Weights of a small self-supervised image encoder.
Training: muon at rate 0.023, batches of 256.
Rows from block 12, named by matrix and row number. Each number is 128 + 24 x the weight over its row's rms, rounded and kept within 0 to 255. All counts start at 0. Numbers have three digits each. After the name is the row's rms in percent of the matrix's.
# c3: 3x3 conv, stride 2 (model.blocks.12.c3.weight, 640x320x3x3), inputs 180-188, a 3x3 kernel for each
c3.198 104:140088107111178143133123111122129154146117153160126081105115142130166192125106174104122127122112123170173126125097130148103101089152096086108081144139074124153114130107117127135135132134106136135166174135125158123164130076128119093124102158156
c3.199 100:132107108122122106081138087139149087148158048109138117141153116165191100084151130129150135146122131135116116138130123150091090100150154136074121110168113131141159140135126120172139129170129139139109114114114137113119122130128132136153144142160
c3.200 097:110159159148140163138139139131135158105113096125085065106111123126109144158121099127107117131149092132118123113109161163130040131118125154096102151124106123115113125123109151125143126146149142142164132132154138140114133135107135113125098105118
c3.201 103:141160123148130159138138116161149145162116142136146168100153116108128066145157110105111187121112151114115128154096116135146128174123072121132116108143134102131088101114129086111064111145134110111140084133116131111140140138155112133133161158167
c3.202 096:130137135171125173120116129109099144177127150129063107098135124153131121110150118129120138149159122138156126103090185113128106116093091143099144098046118130138128168153151114086120114140101134114120121117099124109137138121149125129171152141147
c3.203 101:135123137137156146090112129106110108130137178105165084122133112083144119144062091113122105152113119146164080151135130126095114131088106119126125132164100138190134124136152143138107109183123115131148146111099119148169117118129125147127102178114
c3.204 099:140108107127104143126093103097116107093117146126096101148101106107156145150082085129111170115070131130133101105156115141160128121112045122152159104116090143118119102093161128082132156123122108121138118125112144173147132132112120145126108140181
c3.205 104:129132129078097067128104088112103122083145132120058100131123101135112117072083137152108133105146100115113149115105137100144098120133134102147107132132175149153189139137110181114156146132099112111130123146176121139115143154138131103087127136130
c3.206 099:118150157125141106133151179118108100088142147112129094141108128143114065131145072137126145103125143120113126087124141117136108128155107126110118123085141108097155121130132154145138148136120133138153153158182117067107127132125137124136138152150
c3.207 102:137107105160140141142088080163147107154116158093129151145079198118126155116158136116105130130081110162111099119118120098100166114137089143150125138134174131154135118142143125123117163143132139122133149123096142110097140108135099128123101116119
c3.208 102:141124124109113193106162102119100089086181128088163131138105096104120109068098153134118103131110123129150111138159138144071092130139133141157104151131120123093119151147113174178161085141147109143129155124119103095091154115140153144128118134162
c3.209 097:136104109110120079108107110129138078126128129092132077138110141125119139167140163098151131173138144112158124111117103120106143129130174138141112129119124143130144122098187118148127147106135119134156131109160139126131107155146132157112135075101
c3.210 097:112132126118139150121130132145136151102132167036074127082117162153133174121083122100136151126119147139144177097093103082091135130116103123095118169166099127150154153148120141119100166128113135147164120137110126137152142129118119123179166153101
c3.211 101:142158114133127133147157114124096116151189192124154109112110149149148143147208105121140157127129117101129083147097089121085110139095129124113155120124093133142080117133104137135179124089137136131162133137149145118078136151134139121105112154145
c3.212 100:097100142120124180167149161128108077111114164152175131135169127148161144127094159132139124140136155146156154116100145127141170165131181135114102147088114073171109096113117107164136108075145164132128137139127134132100144106089122123163154113113
c3.213 099:106128147129145190117189203142128133127129115120083131112090136122122115124155155143099118113154122125139127138100146118097115141135130099111102088105058137082126091111125127098115103113161127125098141139124122116100176113157162135131165116176
c3.214 103:133110110137151144174099086126095167107144097136165053112088112106150112160157100121112128165104151131133179092114113102115139107087147144150131130102123080104146136126164107121111110070137128145103113147161148147207151134110132112075126091127
c3.215 098:139139122143153108106112094082130112101070102144085142114147087130139114121176133138104146155151103120138100136088111118097147120130143113085097153166123116109115119136168127158151155143141100123119114141135145113133117108157120161168109121135
c3.216 099:135156131151152132141134123126102076149141064137107125102118111115120105169110096142152129110142150120121192105117092133120111103115146122103138161117120144099144111114131163169146134175176133127121189154152154127163154091126141131113132113098
c3.217 099:124117109183174150130114137119111082162132147111139154099083110134118156143115138103154149151122095095102127132162115128130077117135129105156124140133110171128122132135131161108126139126121120132124095098141117122118080135104122116116128130091
c3.218 099:122151162078144137120130151105110103102118085121112087147127099117100115112124075151160157133138097121124132110142112076113109175148110102133132134136114148165130163135115155173134124071116120103116121142103116110154133087111111129138112125117
c3.219 099:121145127090130136086153122161123163073087109108109129134105079136124104123145158121141133125136140149144119140150112110132071169089103148108089123114145118155167183142128154142172124111144158135153140129113124147168125164121115141097085106111
c3.220 101:122149154128154143132104103128103140126112091130142076085153140088104089138149096103133155131172143129153143133154111120129104118118076148136103142109111143101184111122126108101115145146097146144133136135117132155115154139113147137146131150139
c3.221 101:114107108140066137084124142136100126155123104135157111098117158149139096159169082115169118110142111093160128124098139159146088121143100134119158108160134108084162154123096133102122107133127092094112122091117141118142128094131098113155097143121
c3.222 097:112136094117119174125165073095141141096078133099102188130088143065102111115140105107146142152090172136109149129138106142159129115131125162127115139142132154151176113080113084141138151141101141114147082128093107144121093094146143116153141098132
c3.223 099:136128145119165106152114101137135126151149109126109179113112122101121116103104109113135129114134143129126148130136178139102137133149135127138154107137174117136137111132121159113121124157129133131172106151154125112135129131133101105141124120128
c3.224 096:134145143108107157193119089156164105101135082106060116108170166118132125165126212121130157112160143101161162104102110084120122154155125117099096134128076126167109148139107146149184132134111108138122122137119130142141117125151103090124112126111
c3.225 102:165124085108136157142138111138182125117120124136164173158147174143135137134129139128103120102154139120156088144101120161134087130124138102123151102159187097137144147121123121167159103118138191144147166121130107118124116135120155120140143131144
c3.226 102:095116129152098109156184128146137096162116146179143161136109122147121101115079096102143136111171083123128155133159128130124096146199158119157080162104098106104118106127117120110108120113126149120096171122145126136094128154144149155105134118134
c3.227 101:159134106103138122149129121146081099095114089132116151152106129086139103201158114107099160119131165125106140120115120093097122096113086101141133140093123074152143131132150122099139160079135112130127164108174131078124125128148105150149119127115
c3.228 100:121133118072089096137138180125125133145109107097120143125152102113102133104146157131101113108166137164127126110153127089108077113116106130154098132122121166173147130125098142109102111085092117114106110087120100124100164168126108144134132143122
c3.229 099:165158144119127128139126105156112118163103099128116092095087076140134144120123105126108126109071149153110132127131142119133158131140158115143112091107095113140105148162156144179172145146144134108138077112159104146106128107125152152140135166147
c3.230 105:143168119113101120107143113160150129117165208153117119137094094132131107126137122108092118120105130119109146117125102168118172127067099132132120139088090144128184111140109110147189122086111142120188143128116134120164137112134113109151102129156
c3.231 104:131121154107180110115160167187150186117078171114154103146168153146157135123121145171122145128112115102085124131096115167117110135147108127093119093131130129154164159171111147093124141081114122108145139124174110133141149113156111148139147151178
c3.232 098:160120136168155139145130141121149144112110136129172121086104100143145151123138140111136172128093159115130144131114128070137156092064146159134122096119111128108136118125146067099076086123105121095141118115108111178149119108083146140139133127150
c3.233 098:138110112103145154143193108105133176124148134108144131091130144123055129174099068109112138150147114138133131121166135104135103131146115103131147139109186127164168088131127130168165130142155130102108133118090109140159123118119149123168110131140
c3.234 097:150173129109146113122116117096099171083121121129138078045076092103123097120122104139112111124126120108150134150170131126150116128164090115107139158141156128202111143152109109198126141061123121146104139138122147105130105106128150145122159155134
c3.235 095:161119126130098143162161123128090164074135140103145142095068079089129098141113076138148132124137096145107111153165156108132178129129111169106097141165084122133157108132150101125123123163112148141140117131106165116157109126139121122144149123130
c3.236 098:123113158113149101104128121128166152110204198119186095151130109077120164118147118134112115148124143122154149149097110129152136111121123123115118120149118136120061077097142143117149161164167176143111121143143086070150140143125160120112096077138
c3.237 102:116131195159116105161104114137104141127086086121165104123072136151101104109152141114108115106122104090126128115102106156144137165143141136095120121158099109120077159094171142136140138154152164145141106116120125125101119111118102107133066167144
c3.238 097:115100147142133102136151161096083121145098075141119103145110080121094117156159177134131109125116144133110170141111107156167093131158144108127113112134072153082140125071100126135095131152141125143109151169131127134099080118129139125185136116141
c3.239 099:129105171113149160125157181121087123123125174122119118125169193160191163110126112144132122152141110123117126113124117127122104153125105135099127147161119156119163115141141124131197118123155136112114091132101120117139134130146105107146165123139
c3.240 102:153101106130103116182108146111124108114117132132091163131113153102054112148119100083161157102151120125166144106138145133130155148111157132103124135140083114121154127106164140105122084120129107125172103126141116107115138119135132128160134144191
c3.241 103:144115112169136094124163106141092167124132139154122093162159126159138177078149207125123145120105103136126108138151116125119125126141157154103101130138099138094123143129119120153082103108118096152172115127078080122082113098122121132156113179128
c3.242 098:126093095122121131142139106134136145138131126115164112105066125086122081113137130106124117136111112143132153134148122129099118140085098163148081118112096115159121152083124126164133147144108141123065137144094130127137129113122094148129137150136
c3.243 101:107130129126134147129158150092147171174128173143118119153154169146146157160136124099123104136108132109099098145150125108109118152149152137112098163122083125154126101088105111114092127130150096133118155158178122132149157113117121118174115109128
c3.244 099:114083098103166139130131091140123149121130097134153153149140108118107152124189153171146123120128117118099102106150185090128098109138121140102139154129147119131134137076127099119105129138090152110147096157130092114156135149126142134137114154134
c3.245 102:090109125096130138159113150126150087119168171111088140129144093126132128115102114133113121144142122104121104077143112159152104144116173148145127084094125109134122122143142141119119127133162109079163139101144162148132121113108142178131103146139
c3.246 099:113153152154122119146136136099127129152119143123166154135130146132144119144149181103136148142134135103088150139127123118140149107155143133113116151154123154135136122097098095118147123134126113159140117112155119130133138127163134141145125159126
c3.247 099:130126143159144105140087147139120148104118095107066108137159177112071064115103139140126101147130122063134099139123098157157104127151144095130109119157092157151156134109131159152130155132162127120165141113122172092100143162148129132149130100105
c3.248 103:126140092142138146160145112165155113200131147127144188123136144077129130094134101124136095141106110082137124111107117131176124113137174116131148148149153120158116135096081159110141110144144117115154155126114132105099072149109111085121159127086
c3.249 100:144131173138166172100096162168185119174146074094146151090126122126158091056145076139114085138121137104128110116149135117072131138139138162154103122122158161150142110112112121154142152140148134138129164148114130143134134148157133133127148135118
c3.250 097:128158132176148123163158151112138212142143131104110121121122130141128109104119105111104161105110122152134145082084083101126107137173143134162134137120123145109161139146111147114137126134137153111150111117121147114071133126113104153160125150148
c3.251 100:136087124107142134092114099124115147103166166081179172124137117068110095176131155136121117158164135098099126115131114120136144100144140142139162132135136130131088112080115126147070115113111125115127129134146111133159137118145117115105165149118
c3.252 104:118127119166141106171133115094095166147147117115135113141133112113139174091147116130127126121131129149143173165166133174147147130109119106111144091108122091109113122119104131083081138164122109096133123126100126100131124071124150153120215132106
c3.253 097:131161111164159138130179170140184121110132122099140091154128149161127133102119141131099131121109107115113107167128183150129111145144178127109107130150142094151139114120109072095145090145122150132124115132080138149115125085126116114150160157138
c3.254 099:115102100155153113159119097132116142166103054131095117144144111145143199143099164137113112125146130118087105132167101111109148121176157095132160149122126129161130177112139143144194152170102115147153118135144129109082110182147111140138142117158
c3.255 101:115123165136129106117101124117146099141106096122112082148170131156138069142151167163164125115167140128128108143165142161115113128125100113138156116073114161088133132142118122132132115101116088124138139122150098073109131166139122150099184099122
c3.256 096:151111146141121114132166140108083132119079089097090109139091159131183129118144143145125117136126126119130083129136159099146082125157128085103132099119076125210113160106155139126102134169107167113112151129138137108120111125145126127155148131122
c3.257 100:125161099164107094092077138158112121152129152137122105111136157114171113142127125108127119124109135136126127137174079137143142112151105119146111148145142143111164139102105141164118128119137112116100136136121123146116115163211112169154115154119
c3.258 103:151118130135122118145111165144116133092170176099145154123086138142107130122111136088162122160146170126112142113125121120084111102137128092132131093145103112135137130071147145138146150135079135116121104128116121113085122143131156153117119135121
c3.259 099:104130134101115106079115110136146140173108139117140131113182134072148118102099060145085134113115112084107127133106126132125107119111097118143135141126147143168151121138136132124151110106116131132105155137135114148136152135162172126100156092087
c3.260 099:156125076114097110115081120096137085083140113122113046113101165117108208155119124161115129095120100139109155149163083184117109161070118127125148119129113153147119132142161126121138132160126110131129139139146100119104130123142145136140153127097
c3.261 103:124131146114137129163121145107127149137125139125124127109138161159158210154151144139127087146139135143168137142138115132101151136156133111148146112089165132069132142130153127139106089113094125141141144122164149128122121147137149148134158106127
c3.262 100:109125107100107124160115116134119159128080105109117139108107072114138128172140124121111149109153165126154169118143097127144164187143127156139125120172157121157126112148135140142122134146138139108126163124137156144135094107131117130119080156128
c3.263 100:112148074140120121149121064143113089143101107179183063118117141131098140154144085137152159100122068124139136104175141088156092146132098139113128132145164133141140148120152123147112132103120155163121118146138114154117146094152152143087124083105
c3.264 102:083097122146139143149138129154115145122121071098098102169143118066127102165115112125108098109128137097114131156095147150080141141156138152130081123117135156117098137124141113148184118130155130086135108143120116127084136148114134127153134150116
c3.265 103:115128151117154123103089138108146124132122149138129129134104137154119127131114111156118137141140127119116158119117120152121085153114078118128145121138151131145144111130154130118160096107158132154131123139087146137151131138127148101119126146178
c3.266 104:167140135137157231134188155117106122128129160104110167158138156110143129129164137132144103126125177123130118134095123149113112140169052114172123152129129087145124152120138115144203163135120136142128110148118163132096147147093116109116147144142
c3.267 099:122130144143127137131132174144116139143151149139152128090110118134112063129102081147107136118139146126133101145126113121132093135142136134119128103128191143141139124129077149121170146174136132140122126104134113094109113134140128109142092138131
c3.268 101:136110116119174140110123135136138136094115125093073123111108118108121086118157103124110138136130103136113146101144136098107118180112121142094127131120129116117139129130130156141116089133148102144141154139142121118120142148097145097118166163137
c3.269 101:129119132124142151159149099163120175142129190082097173068126137125127122110118185106097141133132141136097117104110137137111123117115119120132102154135134171136075097111113102132101156108133103127124108084102112128159121133107132155107093114134
c3.270 101:145122140131122146125144156156160128170144182078070159124168099185107115110108114119125120114122118150107147120131132108119137079123112148172134108110092114143134161130115089149128079118143118127137144148140123119141163103131147134107133100130
c3.271 100:146142123126110154154162150167115120131123177090110096116123090167128113128135130143135132155128172161136157131106115090117152147112130111107148163108108119088110145103145106105144158158125132133122141144126145144156135167111135135082103133108
c3.272 098:153112139155115125054117095153136131137079129133158150153152118138126145156144148124125131111139086126117089130117095120137096152147088097137136148114144146093193131098130138164111122109126119127149116142130117125165158152099152118141124166117
c3.273 096:050087081137130118140083107115170117084156119100112114137060087154163185132126138152141120112116124086120100107172136106113112089142154110065109154138105148123125102129112156146104104123087114082134155100122141137121135137120124137105095123117
c3.274 099:101119143140102190214151148149164172148118151143128123166146149115164117091162113114112121141154145094111160146129108099156082144143151139162099137131126103138149132152136161141151147131144110098095171144106121109104112109064144131115156145092
c3.275 100:107092109122110079140146140155102078109093040160140126129138117126082146151130101111117147104129138153124133153166130124148133111105097118141159150126143147140148133081146129131109135103102133114136151133142107128133112148155136170153119103118
c3.276 100:152101121115094108129134132129115139131155108164134069145124123136177072127109107146113161149142127144143126088115094101136159148095110133147124106144149094073100150111120108131088131126122137133109163102115122105137098096122155141084142113124
c3.277 100:133136112155161140145118108129096150095111139114136108169151139147143103137127172148131120125126148099138116129140091125175196130140145133159155097144101125179129118118132145092083126106121078104126108144130161126129130117118143141120145171185
c3.278 097:161165130107136117150090109127122125133108181180156137137100172189143191108227255109074138121118139139120117157098109136105107100098063141128122167181174109123147110127125120115129130151135149121115108132152126133149179147149116113117145114102
c3.279 098:147127117149128113137143135145131117102153134180156169108125102120149060124141168107116171122126123149160094152131128093114069099140132095114118132126126145154124108117164133123174143128158094157160119105114093147157119148125109143130128128177
c3.280 100:144106113121117106117127123152140118144163128121145150138138105141141218129131133141153130117145106158134165145131141138148114111141110108148119121142138131101136138092066143111172144133120096116131123120135127116122116134131101102081153147147
c3.281 104:078156147124163124113113162099149063117094125153099140142149157107129095145148149132119096126130143106123108122104109146141103114133038161144136144128140066144121107131117109170112123138135142131107133141120125136094151153161110095160163163124
c3.282 100:124113146157162145167176156106134119142112113155160117089131169150090170164123162087100136137088119095118131099072146158117158115106111163135149124146150117133130120189123130167140117068132125134140115104131111099134132170106099116151088126127
c3.283 103:100124125164152151124073088153073118147175151149150158155174126129133189134075082147161129169131166148145145160126131130097156090061115125147171140140102186177158105096126128132133164132116119122137096102098134115077114136129139124134109169101
c3.284 098:133138158143134178138187177132113146125125095108114140135087126146122112097178172151143129127156099110104100135119125165147154132092105135152175130157105112145095154126132096161141148172127151131088146129131135118125137100113118109095140095128
c3.285 099:102153123100154123128126093117116160152085151124160118155128156134139138213203176084129098116100108130111121121128165176140138156097099143144109105129120166144109144120142105138112098092140136123126145108153117134127143142133124130136123097157
c3.286 102:141110119144162154127124126130144112111159133117089113104090101148107117099115168131121126103120137105124139142112134168128127161103121111146128122139145092112158131105135124134134101126126143127125151125113121139168156148122113093127103089096
c3.287 103:124125103142118128105123096152125104102108095108086108095140155168143169068130110133120153137133132135119120114103149185171151127098152164100124142159104088166126119144142069086150141106090122153142124161131122134119099137133091095121113085124
c3.288 097:120157167142093114114124135179134140139155167123093123133158174119122133152058127113106117138086097116147128141095187117108101091095106116121124131101122096138134128111103156139155120117135122107129097129118115122106139124167105076113142115116
c3.289 099:137149112170139150134096187124169131129139138119113122102129138118102066144109151141151100138143131147149111130096167106101143106153169109134128121156135122123149159165142120077135131082095134107103102093101124129139137111111119111128151132138
c3.290 098:115124130129102141106094119126114111143158189121137166150152137128106183137146056150141108132117149111122139094138097108173169123108112099116150152166090118112084126153136135131175150151131113148119101135144153157138133143120106108108148113100
c3.291 103:100117130131128141104141102146140125139169147098127153139118139095133155123096140129115112116132151146168138117111142089115125057107105137127112122116162141129175118134105152132146184179171118150104122115134111149146117139138170115146123160137
c3.292 098:136121131144123144189131146138151130123055088145130076147091140090088101118107168135125122123125150133085101124131141150156128180129121130087129152118141121125135107112112102122150090133149129145149115089113126149142118116134124112120127145185
c3.293 097:125097114126144149156129098144115095169114074155112109155188162128107215157186140107115144125128096139133111134160109115159125122153110134164150158125193166177147141171126123150176140151158127122083145118058135139097157158116159132137133141132
c3.294 098:141127143089129116103112102147146153085105122149132156108133112088129092158135128142169108133080157133123124130108099165163141133120147149118173145149101143103150118083159093142110118117115118143098150139126125119113154050103137098146165131152
c3.295 101:103139139139143111092155146139160169133123198172156162185165150143120156124164086102158171103110108136144141075121131148118152101139125123141123146128081159144121148089137114101107123114074127151141092102162146118098139096137133150169139152136
c3.296 097:122138137157196178101161173104098112121112164129113154133199109079149154132098129133121120108115107156146146146095141073101111106129083127130189162126179136158174138091157157149178142116152112133145114144147153132149119114166175151160118101115
c3.297 098:119106055128119087120101121137110150142163133108113078116110145109128187146168139131118150135129145102115135132115139138084132179148090185162177159145152105178105124138152132132078161108112152160135115126104163165109129089126126099103116126163
c3.298 099:169156143133145155130114130131149106130120105122147111135118105167177108100122169142130103113143125130125118150148126117100107108100102157134105134108140131124143147090094126120113106065142130137111138142147149116129135104116144117160079075151
c3.299 105:150108135155136136130161113158120067193176201095161143129123131091101074133146156111112116122145135100114121107136129161122126147132097152168110154153110113161145172128118154131125171147120119124144115142152090145113133100120147118111087111108
c3.300 101:109126160158140115154160141151120150111150123153149150129142152089159126133101111172158139109145126119158120105131126146123133123126094131127116134198108120099087099104137101135139100137117135122134151174117161140127135138117134118120128126105
c3.301 099:111159131129128172133141119116168118142154156139153137117115148135152198118100106152191110124117097146129111121169145129161108105119101088131104147144103132112147104118120126138127122133120125118142087129105141088101155142144148114119123158118
c3.302 093:153173115133138145126108109092125108150112127155157141150146109158108122099158153104125111122126136115079075143152141131100146119126085101138119121124136115110109128116134131145136158099132160128121140139123114126111126108102154121090131127118
c3.303 099:133116126130129092141141103111117181140114128147073093109150132149133154145126137147127121106148145119112078148141129150151106109086149090132142108125097153118144135141142104087113119097079120147157138157162129141125108121163132187144083131131
c3.304 103:119106126124094139122103121130126145101099101118150129111110138141058123121110098118108117093167152108148162155091121162156131137195109142133144106139083118118142138121130121157115115096135113120148126160130097075102110170124129152135114129147
c3.305 098:142169121157120102157143139146153165152102089102113118119100166141159120126124111143142117175128112132121131153150170118135146121092137132117136156115149118091125107147153087134145125167127169119125155139093096129075125130147101135114112133117
c3.306 096:137170133130104097095136113118164129184145131106121128144166148128100163119135136104104131126109110108119128146108145138143100091157099178120104126105168165151147091100133119115119133128119120113126138111128120135111134115122165107115174091134
c3.307 101:129131132144160115130160168133155147129082133087111119139113114103119172107179092128131112150105119095149168144137121129150085115106109123111124147173073097157120121106131136163131123139087131096132154095132136126152142120097120130106149127125
c3.308 098:126159131152105156119160121098100143119105175165156156115165081095111112128148125110142144138137122134087143143129108134135152124143079147149101128147146138154116199111093125115098103140119104135154136128115155098118118145110138153140149140099
c3.309 104:116169125126121112109116070093146144118122108135114095132129106134080152057085127130134126118144167123120156125106160104151128120128115116125152126139204116115174120107131141137149138207117136120149104128107086125129157129125099141118098113143
c3.310 097:137174081155165147163137139111110107124131114143066094107073136166104126129120081129130124116121178132160137132131132118125116089077130146101111154123108119076085146119134156143183137138128096141079115130127132099104123116162109132088114122139
c3.311 105:120103135153095101141146159120099114110104066167121115150121162130136137116087108117148118120139157081136145123091121133102186101089104115140137111118094129112128121130118106120104138135127140129120145099138175162074139158096172106196145143151
c3.312 099:117129151118154135114171163090082119140165060143067149140158043150161151134096134089125097132141127137112150150149134152134147141120168151130096161129100120126083133160143137127130137102132126131136138149159109139132149129165142121154129136105
c3.313 101:108112125141143170124154130111118107144148171089094180119126092117131107108106152141112135107151135141124116108191146084124131168127129135155168148106099140124114113131186160150178139139175105079075102155130153128151140122113133172153156171140
c3.314 097:151132113135127160150091116163079140136142151123182134148135177088129127140185168127082164128143096135136153128145166096092135116092098127126134139154104127121165133108080149126110147138155147120158146145110159146163110137156129123124133095099
c3.315 099:111108106149128072120139133128131142132087130107137117138121163125148150129153124120139114167132128130128131127181106113130096134106100145111094130139080135168163120105104130136094156138107084109149097160098158174142150125144114152138121149134
c3.316 100:116146148143119124118183139075136111169132127160134110123164138149165116135129171119126107150094135121139091137150151109108104116148086106090095128136149125090143130136119140131143156106142158133109143128113154102092127124122118099128147146117
c3.317 098:151159156115142156159126133130127095103106074081144172161180201144108083183136119125132183108127114143149101137127154148093130143153126152119131118151099116106150118090168112139151126142140134118136111128157105139157097078124083110132141086097
c3.318 097:143129139136128155127112179105126105144066116123132116120147155148099160082080139133118089134139127129145113165123100110099125113160166138134146086159136112146109130121122168146137131185140128159131135162195137120090146169127176146151122098140
c3.319 095:103113098180119074166109111113096100182192187136153111120166148161120116173103129147113125116107132129145154097139144137142118150065131112117151138127168157166161143135164155142174103149147188147133118108121111132131125119167188152150122116157
c3.320 098:092105083096128098147120123128086057094143132107087096125090123151155114135127139129143144144128142138146151122110133111079167138133118117101108157148127172090155111114111086128133147141103143117094160135157108114159083111097147130104132124133
c3.321 100:140143120135166138138177154145080140151130107134148155089097114126089106149099168164137118168151105128097131138097169116103152126137155155132113125144134141112122102124127139190113105122126166131109135149147097141161122147130159160071169147106
c3.322 098:168137158156143173125122184091126119125125099105183134145147164170130195154155120107099146110112133091121146086111116144138143147161141140190168132104136111140075155156131116134100140089118104107057107131094134086098139136157110138092098120116
c3.323 103:140123102102161133092136083135128134098122109140145099109107161107150121115119099118119111088141123093104128120102125123121144110105110137130126109145111133157140142096115131099149150156099130131155105126181095106152122144142158138106138174135
c3.324 099:123136153141108159141148166107117082151136096142139124129119140100135237109157162137130123142098156146111173084140103120117106179122124134104164117115121134118106170128162106178127095122135141158147145127131149124106126139138155128117115160142
c3.325 096:132138132121085129111150154112109134095097122115092127169125099137150107145128169117132139109148139131107118116121088135113145121145122120102111122111113150107124135112106108156111128077085135136151124163166137112132133151118176138117097093110
c3.326 101:119145142102102125144133093136129116122097048096116145115135127142111180076117127134166142139150115120166120137164120113133104106089114112150145103111114127104145123133158140133105116107139136153151152108157182153139135130151144138102147089098
c3.327 101:121114146113104131165138178123128153145127140145175171125173164140106135123137125098118154110102103093103090143168111138116100144119133154154164126120103134160121103113128125134148138138136124107112149110120121087144141152134138110181138138128
c3.328 102:119110108159108062163124132146133130121170095156127110117128091113167098163148133104138119122118156100070102109126123164125100156112152138101140122124126119098136107102138132099118179109121148147137115126145123130185125110132123107137189123071
c3.329 100:138140175110118129146155159110135132102116138153131153096059144133137129092154134147126138147130106135131128127086082154139167124137157155150138148130093165079143110114135156166158122109119093102124149096171145112135140131119079105134075130127
c3.330 100:156161130123140121126151136128100134113125129146084115108115092104132104127108124079099095117091090103123154141141146176160088181109165126142179113130168182164124130117103132094131110115117101143133103150112130152126152123114132116133110107138
c3.331 098:149135151125141122119096095137154105136098095161109089172114128130178141135153109126128092135156169149082149143156135081129075125114096122097106152145135108126154113164118095163135109108124128109112157141126132128132142132183121114154162136168
c3.332 096:155122108145143167140090124131090111136178083163130098106134074078149125158117109156105159151150146132120149157079132128102111121110120117087146156108094132121070127131115109140118131127114142128169116143138133125136125137163127159123137125128
c3.333 100:125117142105115149133117177138179146091106123102129108146116090149134107090091095119106106166154113103139154131115137162160188143151173135131148123151151144126094143118159110131118154118142154123121127150165146111129134165146096071163146087068
c3.334 102:136124106129171126130157131122168121139130179132125129129127118095139119116110110140111116122136173091114098126092091187144153119104115109128125109108118104178158114150103094117108115138112142136111153106121101134176158147133146129106190167143
c3.335 095:145156138113123138131149203107108114122105145162105090170175124130138096132163144067127114090133106130158089133123150144152106136125148127079134113102153154105112126099092133136128122137134108109108089085086152128126125116133143146105098155093
c3.336 098:127133150124116085150108108098093123097166155121147129133096091091126114137160203119064101091101149148126111171184147118164137120141113093095147108151153123135111139108170134163103101117120148133100132131073118139129105105109106139159106072075
c3.337 099:120171122157169138117151116107168168121139153126184148106127124132136098121130081144151109124122117134146114166130125115075163083106129116092104104126098131112148113134089108186134096147142112077051169170118113133149114116093111105136093122128
c3.338 101:152079061117127132108145172142158117129163158152116155156095120089129085137201114109116114117116125126118108160124119080142145135147143129112121100128136110152099132141127091110141134123149121125120122118112139110170137123138124104108118102143
c3.339 104:145142102123153146096100158094152141141132108105156196142086121127103097139168140133114120131127142128132096113107133124086129141138112138140143151110132128105114123156110138087122111122146122146108120139122112126136130145157114095140156146159
c3.340 102:096114138157135142136162185147104133200127108141155126119152129169129115142164118131164135114122163145116106096113078134115134135099090130160156092120105077146112134120141137149172152088100122099121088162134125150134106092136095113126090134132
c3.341 100:130147153151091130128097120138135108146021125137107144127137114125102092128097149125120144132112178138114154148050132153078122137120151129103119117126114122104138141146115091145129123158113140136144099149155123115124128152121104112138072114099
c3.342 102:107165183124131130090125121084139135120116142142153152179158106161102151116148165153126106124111107136173148128090146175087137140153159154185129117126104118120123110131146129103115152094150137155119139121126135092119139104133130119126170144176
c3.343 101:160142160121152133128089103106148165123116150140116137137128125134139134126132157140135107138122140129115134046146138164137113159117085117095122111114131112138103092142075131139081125097154108103119122065125119108149124085164136132154107103134
c3.344 098:140129111138123107099123082158151102147110131141173083129168181173150167114137147134154132120130135161150130141146104156114117141125094112104131095077130095096145090081120117123120131123149138120113191138123131136163152107100130099153160137140
c3.345 105:171147098185137139113130125155157090142099139109058101104099149142110175172154072116096115136161130128141147139136157172120173129151141113120121130117123102140140092147157136122136100121180093128095149131106138108141131104154150087130126148149
c3.346 099:107131161114176177076137144143132190175104118088130131122117145182105149131086107118160143122137102153113091116119129105114150125123114142129117133101095094135151129155144133125106174126174134149113126125130138162104099135168166141126187141131
c3.347 103:120089109126135112177189113138161101117149190118153162176118099145139169115124149100124072126117119087129119101088120126131127101127165149130122127141128166131145155111128139121157119066053123127092158107143115101154155154135140144147156135119
c3.348 097:105105124152123106144125123142145099137104142123136113115166167122129165109118112114122058116133146094115109122143154113121115166124095119120126116095121143128126091135173131120130148117119125124088134120110128127139131111112125127104086125115
c3.349 104:106147152123162124150119156170124081152179147089154135115143144122115107120109121139126131131094145156134107125091145158123119110135132148134100153138116149136095131147120127073103132145114102138106130126133116165136121167167138117141122113128
c3.350 103:136138138140188175087164150153102114123181166102133119152116085142103067208125064133105128125112085126153188127148125108112118154119129126107195158143068165159097113121104082145129137172154143149129138120087125142112130147158147115141084146133
c3.351 100:149114143147093148131105133125134134097137112151075113138137118198112166175130156120150162138154085125099102080129120107135147165177074134091144116147122102121104105108172128107113128105132124112138127129119136133141137143112123159101122088166
c3.352 100:125105108123128116116089088102113090125131107106154122147148117152168120099121100122147119149104134151117124131126115118127143104111094134133086103144153183119160120117119144116133134122157117118108125093110113127105134132133136132123135161122
c3.353 098:158149130118092130103109155117150095136122134058097133121119175085130128079108108133138134125102093138143128150113134088131124165143186129125132136161126134108112089103118127152126103139121112124126102150083129107104144126128138119129114112137
c3.354 103:113114154141122106116124099158112107129111136130118187124132178152117172130143128109147146151146155150116122110128166085138185116105140095163092143138125149147148149097083140088097129134115137115101127180179165105152133122141133156157125108116
c3.355 099:152153100144122145102083042187149104101191123170100085121147114098099108151162119147136143127113115112097142160143151127132180110121164114097095138131112154128106134120129106117120112151099133111109126101096160100120122135159142154202112115119
c3.356 101:131144114099135137107118107137130102160133155153122173140179117145131177058104119117138099106113140190145148125125155150141116179107114112108148145082116096083125145127118113154217147101110115141104145145171161096161138152130092160153132162088
c3.357 101:127152127152090163131142164090125157199114161155119175139121152116094107117168156131129140143109106138135159130125125134131106150135176113070100127158133174127086111134116110099128126126129145150125187144105133100170145135102107113077081154107